python train.py --widths=[64, 128, 256] --one_sided=false --steps=6600
Rows from block 4, named by matrix and row number. Rows with one number belong to one channel. Each number is 128 + 24 x the weight over its row's rms, rounded and kept within 0 to 255. All counts start at 0.
# convs0: first 3x3 conv, stride 2 (model.blocks.4.convs.0.weight, 128x64x3x3), inputs 5-9, a 3x3 kernel for each
# convs1: second 3x3 conv (model.blocks.4.convs.1.weight, 128x128x3x3, transposed), outputs 5-9, a 3x3 kernel for each
convs0.54 [103 147 173  78 153 152 119 115 117 140 140 108 183 159 107 125 159 134 111 140 113 173 148 167 119 140 151 117 188 118 146 108 142 154 149 120 173 117  98  93 160 138 126 130 121]
convs1.54 [ 95 102 165 119 131 101 107 137 113 154 151 111 107 130  98 122 110 122 123 113 116 120 106 134 158 110 128 173 121 150 147 118 124 126 154  84 121 100 147 127 115 158 137  84 176]
convs0.55 [153 111 161 126 150 155 171 139 183 137 158 138 205 127  88 123 135 129  83 121 137 139 113  96 101 113 100 111 113 109  91 132  65  67 183 149 148 137 116 125 109 106 146 132  99]
convs1.55 [106 138 132 106  86 114 144 121 145 145 140 100 137 122  90 147 139 149 123 145 185 154 134  96 103 174 198 134 118 144 107 164 151 153 128 123 113 117 103 125 114 113 175 135 147]
convs0.56 [136 121 121 100 109 139 143 181  93 112 150 105  92 142 106 126 127 127 118 151  95 149 100 148 187 115 135 166 157 111 129 144 114 161 118 147 123 124 100 128 135 136 151 101 108]
convs1.56 [170 102 172  85 136 152 141 102 158 175 111 137 127  94  92 137 147 123 153 144 136 115  85 123 146 126 152 104 132 100  78 144 102 123 170 128 145 109 122 150 104 170  97 180 133]
convs0.57 [118 202 104  73 104 174 175 139 131 115 121 115 134  94 101 123 161 125  88 130 180 104 155 110 130 142 130 124 118 124 112 127 155 156 138 123 111 108 152 141 133 102 146  88 120]
convs1.57 [141 110 156 164 114 137  77  88 110 100 139 148 122 120 112 101 121  94 114 113  89 125 130 166 131  92 114 103 141 155 161 158 152 143  79 131 112 106 105 122 110  94 202 147 126]
convs0.58 [133 112 141 157 124 113 143 154 109 111 108 132 120 127 112 101  99 104 150 128  76 114 126 126 105 106 135 138  90 133 134 137  99 135 110 108 141 129 107 105  98 122 123 105 115]
convs1.58 [ 97 132 111 138 128 125  69 123 122 139 132 165 148 123 108 139 138 115 118 116 170 130 130 127 104 130 126 135 108  94 146 150 129 102 117 128 117 128 105 109 110 128  85 117  83]
convs0.59 [101 146 119 110 120 124 113  89 140  96  82 145 159 141  95 141 146 127  85 132 131 108 106 226 151 152 121 150 113 115 141 174  95 102  98 113 103 136 120 133 109 138  73  84 100]
convs1.59 [146 160  68 149 138 128  90 135  92 125 128  94 137  94 100 111 106 128  63 143 128 137 115 145 135 132 130 108 132 155 138 114 107 110 179 162 176 105 136 162 111 137 117 122 114]
convs0.60 [141 122 152 152 118 128 122 140 125  98  90 118 114 132 126 106 122 131 145 106 164 110 155 160 125 123 145  99 110 105 135 134 135 146 148 118 130 114 121 131 142 135 105 100  98]
convs1.60 [115 114 152 121 142 119 134 134 120  76 121 165 108 130 121 104 134 145 137 178 168 118 114  97 138 114 115 157 162 117 126 145 154 147 125  91 132 155 127 133  90 117 141 138  92]
convs0.61 [146  89  78  68 166 151 144 136 108 110 139  94 123 134 165 135 105 130 138 145 107 149 109 165 109 131  95 133 110 120 102 142  86  91 137 166 131  91 125 109 101  95 123 151 166]
convs1.61 [ 87  89  86 156 143 108 120 132 175 125  76 129 179 121 119 138 109 111 130 130 139 136 122 138 113 124 133  92 137 115 159 101 134 145 138  78 145 131 132 126  93 147 112 114  69]
convs0.62 [109 101 114 119 119 126 155 189 179  97 103 141 129 126 139 150 109 110 113 158 138 111 122 158 162 164 119 157 131 130 175 107 107 156 103  95  91 191 114 120  84 155  81 138 121]
convs1.62 [133 179 127 100 108 119 139 114  89 116 137 136 119 132 126 148 141 110  97  94  90 177 104 114 109 168 138 114  80 102 147  79 107 144  86 176 144 124 182 140 125 145 102 120 110]
convs0.63 [134 156  99  95  98 201  85 122  96 141 139 108 112 120 115 138 122  74 148 148 114  97 107  96 172  88 132 149 126 125 169 136  95 117 126 134 110 157 117 118 128 136 131 107 125]
convs1.63 [142 121 112 120 120 131 145 154  79 123 129 127  84 138  80 122 168 151  97 138 141 167 131 111 132 130  61 139 154 168 131 154 161  88 102 141 138 139 128 119  86 127 157 113  98]
convs0.64 [147 130 152 145 111 182 128  62 107 156 132 139 129 102 141 132 168 115 118 102 114 133  90 137  94 168 125  97 150  99 116  88 166 153 176 104 134 148 101 112 113 164 117 110 119]
convs1.64 [ 96 121 119 180 101 106 106 125 146  96 146 173 130 141 130 159 124 103 123 156 146 112 157 137 137 124  81 107  77 153 129 105 144 115 109 126 142  68 132 195 147 138 106 126 163]
convs0.65 [151 135 129  80 109 114  90 124 149 146 117 155 166 126 128 137 128 130 105 153 147 149 119 138 161 106 146 150  94 119 124 116 121 105 110 151 114 141 159  96 130 172  79 129 101]
convs1.65 [131 143 105 131 104 128 120 150 130 130 132  82 104 120  72  80 143 123 110 149 157 143 103 172 132 102 123 135 168 110 101 140 157 145 153 180 117 139 128 104 171 128 193 163 127]
convs0.66 [140 130 167 124  87 131 161 161 133 110 116 144 145 137  93 102 124 137 141 134 170 148  82 143 117 123  91 117 125 128 127 116  67 165  69 163 121  94 127 141 143 112 134  97 146]
convs1.66 [ 90 139 122 180  99 148 133 110 115 138 102 111 102 165 109 151 132 152 128 156  82 136 134 169 116 116 121 156 147 124 138 103 100 137 127 107 146 109  86 105 136  89 146 139 137]
convs0.67 [136 107 144 113 162 102  91 160 163  98 129 104 111 123  96 125 142 151 108 141  89 126 129 155 155 108 132 114 106 149 126  91 124 119 176 103 118 171 136 132 144 155 134 109 157]
convs1.67 [ 96 160 146 137 120 130 143 134  83 137  96 148 140 124 139 105 146 114 158 148 122  88 112 110 127 145 131 106 103 136 129 104 135 122 140 143  84 104 171 135 138 103 125 149 119]
convs0.68 [122 134  86 109 147 117 152 130 125  97 121 126 138 118 116 101 132 148 117 144 158 120 137 163 151 139 134 159 126  94 138 117 150 120 143 130 115 118 103  93 124 118 110 113 131]
convs1.68 [132 189 153 113 106 101 156 141 101 153 104  99 137 116 138 132 124 112 143 137  89 142 145  88 129 123 159 104 162 130 147 160 105 130 127 128 132 163 113 137 144 183 166 134 109]
convs0.69 [135 128 124 116 147 105 138 128 124 132 144 123 115 110 144 148  98 111 135 145 104  90 112 151 129 176 154 126 140 128 136 188 141 112  87 143 136 106 182 119  88 109  88 128 149]
convs1.69 [148 142 121 132 111 105 143 121 155 106 126 145 105 159 102 145 125 111 103 167 164 148 116 149 114 156 111 118 146 145 178 122 145 106 143 142 141 133 144  91 127 141  99  95  85]
convs0.70 [130 127 170  88  78 143  95 185 122 107 124 127 119  92 120 100 125 113  58 115 138 178 159  89 159  87 118  86 132 113 158 104 126 139 108 118 121 123 111 154 110 143  89 121 119]
convs1.70 [143 127 154  96 130 124 120 141 121 112 100  96 126 125 108  73  91 121 132  91  96 115 157 115 131 110 146 141 137  81 163 143  77 146 131 150  93 111 139 144 152 159 105 135  95]
convs0.71 [ 93 110 135 140 129 139 134 115 103  88 119 182 132 131  93 143  97 117 138 150 132 112 116 168 155 137 146 141 127 133 148 132 118 112  71 120  94  91  81 151 135 145 116 117 129]
convs1.71 [113 129 136 125 127 116 131 138 160 179 143  98  70 115 165 126 159 126 151 161 111 126 147 143  94 106 147 116 115 135 133 126 119 133 155 149 137 145 110  99 122  99 126 119 189]
convs0.72 [112 152 139 136 123 139 142 174 118 102 110 111 134 151 108 116 120  83  71 132 110 140 112 102 116 121 122 133 111 150 131 112 159  86 155 105 140 116 154  98 141 157 109 133 105]
convs1.72 [120  88 148 134 173 111 124 132 101 140  93 158 119 164 120 128 158 147 124 147 139  99 109 118 108 113  77 138 122 138 104 100 135 119 159 101 152 144  74  98 140 164 131  83 134]
convs0.73 [189  86 121 146 107 126 127 128 170 133 103  88 120 120 129 133 131 127  96 152 144 144 174 107 120 133 103 143 186 141 125 118 106 117  90 138 127 116 135 104 151 162 141 138 129]
convs1.73 [134 153  92 102 135 147 134  99 147 127 138 106 140 140 146 134 136 107 155 174  85 117 109 125 140 162 149 128 114  92 106 103  92 148 128 153 137 126 125 115 142 117 161 138 106]
convs0.74 [ 95 133 127 137  93 105 113 107  96 141 177 157 135 152 149 112 102 109 108  88 158  96 118  88 124 120 134 133  98 136 148 116 109 122 174 116 126  97 141 151  86  94  98 110 136]
convs1.74 [126 116 124  94 140 145 121 123 136 144 121 106 120  93 129 156 115 137 120 126  88 162 179 107 160 112 122 133 126 146 133 145 108 150 107 120 138 128  98  88 126  76 204 114 133]
convs0.75 [ 85  90 138 132 115 155 102  81 175 118 131  98 125 164 108 148 130 126 121 118 159 105 155 124 139 107 140 125 172 111 120  95 136 108 144 120 114 151 145 117 115 136 107 132  91]
convs1.75 [117 104 126 158 128 147 113 117 113 118 144 205 135 159 107 113 138  95  73 150 136 172 133 159 118 140 142 117 126 105 113 116 121 109 128 110 186 142 127 117 119 126 150 134 107]
convs0.76 [113 145 125 105 133 101 125 135 113 140 132 133 142 151 116  68  99 133  73 115 164 103 123 125 115 151  91 117 118 136 137  76 107 118 105 117 172 106 121 104 117 138 123 103 136]
convs1.76 [139 115  97 114 107 141  69 129 158 141 119 161 136 140  99 105  98 114  99 138 150 144 148 157 101 109  93 110 119 141 148  99 110 143 130 141 156 144 119  83 105 132 183 151 124]
convs0.77 [140 134 122 105 138 122 122 148 102 154 128 136 144 134 140 147 122 132 160 143 113  89 161 120 149 117 159 116 113 103 133 187 120 157  96 122 103 174 141 140 122 162 123 144 170]
convs1.77 [106 142 137 111  98 109 185 151 138 111 147  95 173 131 180 142 169 105 131 123 149  82 113 148 165 118 132 132 129 120 126 130  95 104 141 106 140 105 122 154 114 148 115 147 107]
convs0.78 [110 127 132 130 106 147 181 155 149 147 133 137 121  97 132 105 172 132 152 104 145 122 123 124 110 147 113 128 139 122  80 135 156 115 145 114 133  99 130 145 130 158 135 116 142]
convs1.78 [ 99  97  78 114 139  98 158 127  88 150 118 128 148 145 118 137 115  90 146 134 115 146 167 149 163  85 147 157 155  75 114 121 142  95 144 111 103 150 158 133 147 105 135 145 151]
convs0.79 [138  89 152 112 131 119 116 139 108 129 128 161 104  94 102 121 128 134 158 127 145 151 120 108 111 124 158 120 147 138 164 124 115 104 109 128 146 166 116 162 122 151 131 124 126]
convs1.79 [ 72  85 142 125 112 157 125 125 116 151 124 154 124 138 162 113 180 112 171 131 153 151 114 122 104 114 178 108 119 130 129  98 147 142 122 159 127 132 169 123 133 136 146  93 115]
convs0.80 [106 100 149 111 108 134 118  80 110 135 154 115 127 148 116 137 140 145 134 130 122 139 162  90 153 120  99 151 101 167  83 117 154 124 183 101 125 132 125 143 134 110 151 116 157]
convs1.80 [139 136 121 124 139 157 129 149  95 140 128 190  93 114 132 156 162 141 104 141 126 103 125 129 119 115 137 105 122 141 112 114 151  96 117 157 145 133 138 134 119 102 135 177 116]
convs0.81 [157 123 104 108  89 114 145 146 105  88 129 117 115  79 134 132  78 174 152 127  75  97 117 134 134  96 137 119 131 100 158  97 144 168 143 107  87 139 131 139 118 165 122 130 142]
convs1.81 [143 117 171 100 141 108  74 162 101 115 140 153 128 155 116 113 149 109 122 112 139 162 116  46 144 122 114 132 124 122 125  93  95  84  91 118 143 145 109  98 126 112 150 126 174]
convs0.82 [164 141 125 119 149 117 182 101 124 122  86  94  93 103 128 117 115 105 126 126 105 134 152 112 131 154 131  89 164 114 133 116 130 127 107 112 135 136 126 121 128 118 134 102 123]
convs1.82 [120 135 144 102 150 161 119 110 119 107 114 113 139 125 116 107 150 147  82 146 161 108 140 178 109 133 165 144 120 147 156 151 117 131 130 160 158 132  79 132 120 127 128 157 127]
convs0.83 [157 167 122  99 124  95 153 128 122 138 140 152 110 141 129 126 170 141 106 134 124  97 152 128 185 124 131 148 135 106 114 118 152 128 139 141 136 133 132 122 122 201 131 123 144]
convs1.83 [140 146 151 101 114 151  90 164 138 140 171 107 165  96 118  93 121  81 112 107 160 165 110 113 127 132 132 154 106 170 113 123 140 120 111 194 113 145 151 102 125 108 131 160 140]
convs0.84 [181 123 136 108 160 125 145 125 133  85 137 125 164 140  78 118 113 126 101 170 127 121 115 108 124 136 127 134  90 104 142 119 147 141 130 122  93 106 142 154 129  82  98 139 117]
convs1.84 [119 109 174 116 123 127 130 126 120 104 113  61 115 109 169 125 148 121 104 128 126 145 154 121 106 154 162 149 111 185  92 117 104 120 139 176  96 123 163 134 140 110 152 122 114]
convs0.85 [149 127 128 108 104 105 148 128 143  96 146 156 128 131 175 119 100 130 163 170  96 138 104 113 146 129 156 135 142 132 142 113  69 106 171 143 101 165 141  90 137 132 166 134 124]
convs1.85 [125 127 101 141 101 130 150 115 151 141 157 133 136 102 162 121 150 180  69 134 103 142 126 113 120  93 122 119 135 154 166 107 122 143  98 134 205 101  97 115 112 124 152 121 124]
convs0.86 [101 108 101 126 106 103 145 132 124  97 175 124 104 145 205 174 121 141 139 138  98 154  98 132 152 105 192 126 139 131 141 159 107 137 134 116 141 121 177 143 161 138 139  85  84]
convs1.86 [128 131 131 100 153 152 138  89 138 138 171  91 120 120 108 149  94 113 104 130 173 107 149 101 112 105 119 125 140 135 114 155 100 121 157 168 115 107 122 138 111 121 131 138 149]
convs0.87 [154  78 124 148 176 159  69 122 145 117 120 149  95 112 101 116 159 104 128  98 152 140  84 147 115 160 160  83 145 111 116 117 127 163 132 157 103  99 133  96 163 139 143 122  97]
convs1.87 [149 158  98 110 129 114 148  96 109 113  67 128 108 152 108 134 170 117  75 110 143 136 135 118 102  97 113  72 134 135 159 106 158 112 146 132 130 142 146 115 112 122 139 118 108]
convs0.88 [118  82 104 163 144 135 122 127 182  99 118 100  83  90 102 146 107 123  98 105  98  99 164 113 121 109 153 141 136 123  94 144 122 127 162 111 122 138 148 137 123 147 117 156 107]
convs1.88 [138 142 141 135 131 136 105 108  96 106 145 131 125  91 174 124 123 128  92 133 134 106  97 123 113  86 116 111 106 142 101 105 102 128 164  76 134 141 127 105 141 132 119 126 145]
convs0.89 [130  61 114 140 152 151 133 157 128 169 150 101 155 131 143 119 107 155 135 151  95 137  72 138 119 159 107  79 117 102 108 161 160 151 158 109 153 141 176 151 123  77 122 160 128]
convs1.89 [128  65  92 162  97  89 125 174 157 123  90 133 111 111 119 124 119 122 144 157 144  93  91 132 112 102 181 140 121 126 113 148  89 146 109 128 132 125 133 178 137 129 110 164 125]
convs0.90 [130 149 135 145 122 117 159  50 115 122 111 172 153 140 119 119 153 169 125 120 154 139 130 144 141 175  95 127 116 136 122 108 124 117 100 124 102 108 101 136 177 113 157 155 123]
convs1.90 [188 138 122 126 115 145 163 106 127 165 154 117 167 143 165 124 162 186 147  98 119 105  93 139 146 113 137 100 119 124 136 107 152 139 150 124 167 144 129 112 166 153 131 115 142]
convs0.91 [ 88 166 116 152 132 127  75 115 141 139 149  71 153 141 119 136 132 131 110 120 110 112 128 156 113 154 160 151 108  98 117 106 144 130 125  85 133 133 145 137 106 139  96 131 179]
convs1.91 [ 70 117 151 107  74 111 173 127 154 103 171 150 148 135 119 135 106 141 125 111 125 125 120 127 134 136 123 121 142 141 110  87 127 135 122 122 133 140 134 172 108 121 161 113 133]
convs0.92 [115 122 138 120 127 127  72 178 100 133 125  87 102 119 137 121 128 133 123 128 151 104 128 112 123 139 110  89 129 119 127  94 143 146 116 144 114 147 131 110 161 119 129 125 115]
convs1.92 [131 140 130 131  98 152  90 141 151 149 102 101 109 122  82  82 140 122 121 142 140  71 165 117 126 138 171  70 139 139 168 162 112 178 122 127 121 146  85 123 105 132 168 135 106]
convs0.93 [100 136 153 109 149 139 129 101 138 115  98 148  90  94  94 127 143 105 119 137 128 167 117 153 152 135 129 100 140 140  94 197 165 123 134 122 151 118 176 152 143  93 121 184 168]
convs1.93 [125 145 108 102 122 118 117 100 133 100 111 141  84 150 151 128 124 137 141 126 132 103 116 123  94  71 150 142 109 121 147 175 110 126 122 138 124 140 153 153 126 110 134  98 132]
convs0.94 [ 85 128 150 117 111 125  98 164 166 141 154 116 112 105 127 131 102 157 163 126 128 148 100 112 137 149 121 141 108 106 119  92 157 151 139 168 114  99 133 154 158 129 156 145 125]
convs1.94 [102 125  97 149 159 118 107 153 151 187  79 138 135 171 123 135 160 120 103 128 149 156 135  99 116 112 104 134 152 123 183 123 180 127 124 107 136 132 101 104 143 178 126 160 103]
convs0.95 [123 155 118 115 118  96 111  75  83 157 111 119 126 101 176 126 110 106 154 119 133  83 152 129 140 155 123 123 126  95 130 127 132 127  95 138 127 159  86 109 147 114 139 111 149]
convs1.95 [ 87 163 135  85 112 134 132 198 211 123 134 106 133 112 139 152 143 135 116 133 115 144 109 103 118  84  55 122 114 165 124 161 129 108 134 100 145 104 156  83 104 121  95 112  93]
convs0.96 [120 149 100  96  90 116 128 153 144 153 130 145 131 132 120 113 155 105 127 102 131 101 124 176 120 175 163 157 112 146 143 151 151 131 139 143  92 128 108 112  88 140  80 175 124]
convs1.96 [158 111 115 155 131  87 141 129 122 142 121 117  85 133 164 126  97 108 113 113 135 143 118 143 157 152 119 113 130 147  95 170 168 127 115 126 181  85 113 142 113 156 162 109 170]
convs0.97 [116 137 137 106  96 143 118 126 162 178 124 150 111  95 145 144 146 152 152 163  97 126 168 114  98 136  97 108 142  97 147 138 124  99 122  84 135 107 141 156 161 129 121 130 126]
convs1.97 [ 91 149 133 119 149 123  85 167  78 186 168 122 160 154 143 103 116 189 156 175 115 101 166 144 116 181  96 151 132 133 139 132 156 141  75 146 160 164 117 160 124 155 143  97 123]
convs0.98 [124 102 152 153 117 138 161 147 109 141 126 122  84  93 123 116 111 117 140 144 143 138 130 112 131 147 121 126 126 143 115 139 148 126 127 107 153 169 127 111 125 119 153 123 137]
convs1.98 [ 83 139 130 123  99 119 141 127 126 137  78  68 127  79 154 155 149 115 128 163 124 155  72 126 117 114  96 137  86 137 121 141 106  90 128 140 145 147 189 156 147 112 110 155  95]
convs0.99 [137 112 128 103 162 138 135  97 166 126 101 141 145  97 136  97 137 119 148 109 143 129 142 132  84 121 113 106 111 134 110 153 146 127 128 115 120 125  89 117  95  82 117 148 132]
convs1.99 [ 96 117 123  81  58 108 139 128 122 158 100  95 161 130 115 122 137 110  66 106 146  89 104 116 106 146 141 126 135 101 124 140 138 101 145 124 109 113 150 140 135 139 107 143 121]
convs0.100 [106 113 163 135 141 114 134  98 155 134  74 147 128 106 120 115 136 125 116 121 107  73  97 158 141 170 139 170 130 101  99 148 187 141 118 120 122 141 128 102 153 173 137  84 116]
convs1.100 [149 136 119  89 155 113 103 124 126 121 150 129 119 153 112 155 109 123 156 133 128 173 140 149 153  97 125 162 124 139 138 124  91 155 113 133 104 120 107 183 108 152  86 149 106]
convs0.101 [132 147 185 115 121  96 135 136 197 158 113  98 101 106 126 103 128 117  94 144 174 174 116  96 134  56 153 180 146  83 136 143 173 118 106 136 107 100 103 154 114 126 116 134 109]
convs1.101 [ 99 130 113 111 158 117 118 115 136  94 127 104 138 105 122 102 145 125 118 134 146 109 110 142 101 182 118  92 127 157  82  96 121 155 154  89 115 119 150 103 127 177 140 166 168]
convs0.102 [150 145 130 173 114 106 110 132 135 113 120 119 148 140 104 115 112 108 126 103 159 127 158  85 173 114 113 129 184  92  99 148  85  79 147 141 135 120 119 130 134 123 110 147 160]
convs1.102 [111 102 121 167 139 147  59 174  97 172 149 125 177 107 121 128 144 171 156 121 144  90 139 109 179 134 116 169 138 158 138 109 104  86 129 149 139 111 109  96 157 104 151 117 129]
convs0.103 [130 113 145 151 122 112 114 133 149  99 137 108  98 135  98 110 164 127 156 137 104  97  97 123 118 134 127 125 114 141 117 120 176 132 152 115  84 130 170 148 130  83  76 139 154]
convs1.103 [135 138 140 119 126 129 141  98 117 117 110 148 119 118 115 145 100 129 157 139 123 143 143 105 114 147  82 152 150 126 154 116 127 135 118 134 125 124 110 127 114 141 129 126 132]
convs0.104 [ 79  96 119  93 110 167 137  96 105 100 145 159 140 131 103 162 119  81 142 118 123 137  75 105 132 109 149 112 109 157 154 131  97 141 109 127 129 154 154 118 100 100 103 157 104]
convs1.104 [173 127 117 136  92 154 120 148 100 129 162 145 116 115 114 156  99 146 120 170 128 142 114 114 150 148 160 125 142 150 115 129 136 155 100 106 132 133 151 131 124 132 131 154 145]
convs0.105 [149 168 171 151 123  58 138 109 122 129 128 160 104 114 101 108 101 145 128 121 146 109 129 117 125 101 132 109 122 146 100 145 107 112  97 113 134 172 110 182 133 114 123 117 101]
convs1.105 [149 144 158 120 133 135 115  86 107 138 121  96 144 129 135 133 109 132 128 136 138 140 104 157 160 122 104 156 142 121 113 126 114 144 118 151 142 125 154  84 131 139 151 148 124]
convs0.106 [175 127 133  95  96 104  86 138 145 157 112 111 124 121 108 121 140 144 125 118 115  97 117 149 120 115 131 158 143 133 125 149 117 101 127 141  86 149 118  93 118 159 153  97 153]
convs1.106 [168 145 140 135 126  83 119 127 128 134 136  99  84 104 141 143 117  78 108 129 130 117 131 190 114 134 152 120  92 128 103 122 128 118 132 114 154  91 114 133 144 103 136 120 169]
convs0.107 [131 111 140 115 147 163 145 161 219 156  87 157 164 153 118 143 142 140 124 147 123 157 137  92 105 156 111 146 156  83 135  88 157 118 112 160 179 117 103 107 151 146 190 142 145]
convs1.107 [ 94 119 172 116 145 150 141 126 125 192 145  99 164 110 126 157 117 147 115 120 133 139 167 117 126 137 113 110 109 133 147 139 132  94 128  95 115 108  93 138 119 116 169  80 142]
convs0.108 [100 119 143 152 127 116 140 140 138 158 137 157 162 137 169  83  98 111 143 120  92 139 102 144 201 191 182 119 133 141 142 126 116 113 154 129 169 197 152 131 114  78 119 129 117]
convs1.108 [126 105 141 134 109  80 113 121 109  94 170 117 119 136  99  85 147 128 113 117 106  95 121 137 110 126 161 129 107 115 152 178 146 145 105 120 133  80 126 117  94 117 168 121 149]
convs0.109 [113 114 120 134 105 113 132 132 127 134 172 115 156 123 129 155 101 100 135 129 149 142 133 159 127 123 141 108  97 128 118 161 139 128 119 126 137 163 179 144 124 126 141 144  94]
convs1.109 [150 151 141 134  99 140 126 125 139 147 145 134 122 124 131 110 113 158 121 146 148 113 115  92 131 125 159 137 159 161 141 117 112 142  94 113 123 125 143 129 150 135 133 173 113]
convs0.110 [ 99 171 125 116 113 117 106 104 125 138 112 133 117  99 142 143 166  69 112 158 124 150 131 114 100 137 129 138 133  74 147  50 140 169 182 112 152 144 145 111 127 155 133 146  96]
convs1.110 [103 180 124 139 143 151 140 174  89 138 117  88 127 122 125 133  99 102 113 132  86 130 116 128 123 152 134 184 110 146 136 121 106 161 165 104 125 114 121 128 136 123 157 152 157]
convs0.111 [149  99 133 165 135  85  90 130 115 148 103 115 117 121 113 103  94 102 149 112 150 122 131 138 133 122 127 111 111 150 151 133 104 166 115 132 155 121 120 147 130 112 130 134 126]
convs1.111 [125 112 140  76 117  89 124 162 141 152 109 133 102 152 173  92 133 126  97 109 153 175 155 112 139 166 146  87  84 147 126 145 125 198  62 127 130 128 108 121 146  83 150 143 107]
convs0.112 [ 86 138 128 163  85 144 112 144 124 111 144 143 124  98 111 110 109 115 124 125 111 141 142 125 152 118 144 102  98 162 160 130 134 124 102 124 143 171 108 131 121 151 130 151  86]
convs1.112 [153 117  98 163 190 128 138 157 138  87 143 135  94  87 119 130 136  95 124 128 157 135 134 123 130 127 143 153 115  94 136 103 139 203 135 126 156 132 119  83 149 116  89 129  98]
convs0.113 [104 137 104 147 119 107 152 139 147 130  95 131 123  86  90 196 103 108 128  98 103 138 151 169 134 158 118 140 106 161 122 101 106 126 174 129 127 119 134 116 131 128 155 137 136]
convs1.113 [ 84 135 137 113 129  99 128 116 109 122 123  92 107 132 120  92 151  98 118  88 109 149 131 175 130 108 142 128 120 122 148  99  97 149 113 196 135 146 128 167 126 119 147 135 119]
convs0.114 [161 118 121 102 126  95  81 113 153 151 110  82  65 143 119  97 119 144 170 104 104  76 146  96 144 122 116 130 140 116 108 121 132 150 107  83 126 157 148 148 141 121 111 129 101]
convs1.114 [118 134  95 116 120 160 134  76 124  94 152 123 122 128 162 141 115 129 150 126 129 119 181 179 146 139 133 159 144 114 117 138 105 141 125  96 115  81  78 171 113 108 130 112 118]
convs0.115 [158 101  95 102 146 119 112 141 113 152 122 132 103 110 116 131 150 131 126 105 116 119 100 145  66 130  84  93 143 130 133 124 176 135 104 108  90  98 151 144  78 118 139 130  99]
convs1.115 [156 113 108 140 156 147 123 114 114 153 134 144 107 164 118 144 151  95 135  90 149 139 160 135 145 148 116 123 123 153 125 142 129 133 148 166 104 104 103 142 128 103 100 187 143]
convs0.116 [122 117 100 101 185  94 139 125  93 120 121 104 142 133 133 151  99 128 117 111 114 116 131 151 110 144 137 128 125 153  92 161 148 124  90 144  89 152  89 132  81 131 133 137 166]
convs1.116 [115 124 101 145 100 150 184 133 170 122  87 107 114 125 141 146  89 114 181 149 141 134 145 120 129 110  79 133  98 148 154 124 140  85  77 123 106 115 169 137 152 123 148  93 181]
convs0.117 [ 80 162 141 162 136 139 132 113 135 152 166 152 117 100 100 111 119 113 136 121 118 110  99 152 142 127 117 157 105 124 107 161 118 145 134 132 130 128 119 125 135 103 150 144 106]
convs1.117 [143 123  80 112  91 117 129  93 129 155 122 145 130 110 122 102 126 104 134 139  97 104 142  93 110  96 138 140 140 162 119 175 160 107 113 100 100 128 126  90 189 153  91 132 132]
convs0.118 [130 131 139 124 142 121 136  86 118 107 115 113 126 129 122 109 118  98 129 118  73 104 151 104 163  96 156 105 113  94  89 104 125 138 126 111 101  85 136 138 173 107 131 113 108]
convs1.118 [110 115  91 134 113 139 126 158 168 120 147 131 128 128 124 143 150 152 127 133 129 138 142 160 114 145 141 130 134 152 106 103 163 126 145 118  94 103  83 121 138 122  93 117  91]
convs0.119 [126 186 103 154 108 106 133 152  98 182 148 126 165 114 128 158 111 144 103 101 101 137 139 124 142  91 112 147 154  82 123  72 138 123 152 125  88 115 117 147 155 146 139 113 153]
convs1.119 [ 98 105 115 132 155  96  99 133 154 151 135 139 152 135 134 138 150 111 129 133 110 125 127 141 140 109 147 140 142 133 122  94 158 122 138 136 138 152 146 108 110 132 132 124 104]
convs0.120 [124 133 149 137 127 146 130 158 134 142  99 100 164 106 107 110 123 104 171 129 110 108 152 113 134 122 118 127  76 146  96 150 117 126 143 128 133 107 110 112 112 151 134 135 167]
convs1.120 [109 129 120  84 126 154 111 197  65 127 118 116  79 144 126 178 129 122 192 145  88 135 120 131 100 143 116 143 142 112 121 150 143  89 136 102 100 156 115 155 148 126  76 122 137]
convs0.121 [155 139 121 121  91  95  99 111 125 120 106 109  93 103 110 130 135  85 111 152 147 105  91  79 105 167 125 127 140 114  93 100 144 152 123 198 170 136 170  88 142 102 110 149 120]
convs1.121 [150  97 187 135 136  90 134 126 115 140 104  92 148 143  83 127 129 135  99 186 115 111 104 131 126 156 148 125 131 105 120  96 141 137 150 120 113 136 106 161 128 145 132  90 150]
convs0.122 [136  86 147 134 142 100  75 114 116 170 117 121 119 137 124 132 145 103 151 127 150 125 133 121 121  87 151 118 104 112 139 130 168  98 158 147 121 106 117 123 109 136 156 130 133]
convs1.122 [ 94 122 113 128 117 135 142 115 122 130 107 136 160 145 153 118 167 131 135 138 119 161 163 116 110 100 124 123 129  97 116 142 119  66  99 103 103 149 124 124 154 131  86 126 101]
convs0.123 [ 92 115 113 172 129 185 126 130 132 158 110 137 115 139 136 139 183 149  97 104 153 135 175 115 118 123 103 142 111  65 125 118 128 151 135 155  92 117 127  84 111 143  99 128 175]
convs1.123 [106 134 134 155 139  94 127 106 135 134  96 176 121 181 115 151 124 132 121 132 103 164 104 132 131 152  96 163  82 154 131 146 126 137  97 132  81 149 139 148 122 135 124  99 166]
convs0.124 [112 147 143 116 114 134  84 156 123 105  93 131 127  90 105 138 112 155 115 131 148 122 121 116 128  86 166 156 149 105 147 138 157 113 169 126 101 106 126 102 153 115 197  84 154]
convs1.124 [139 108 192 113 105 148 132 112 102 136  95 111 115 139 125 162 107  79 128 165  87 117 101 137 150 176 119 107 174 108 101  73 125 141 119  91 161 162 111 118 146 179 101 121 141]
convs0.125 [148 150 150  79 149 128 134 130 150 132 123 150  90 160 159 209 189 123 144 112 106 103 109 116 151 117 123 140 160 100 110 105 134 162 150 114 149 143 120 153 140 138 158 132 124]
convs1.125 [115 127 112 173 107 154 126 142 133 133 145 106 131 181 110 148 114 104 147 124 105 129 109 124 123 121 104 119 110 140 111 116 102 159 171  84 141 118 138 185 125 101 146 141  93]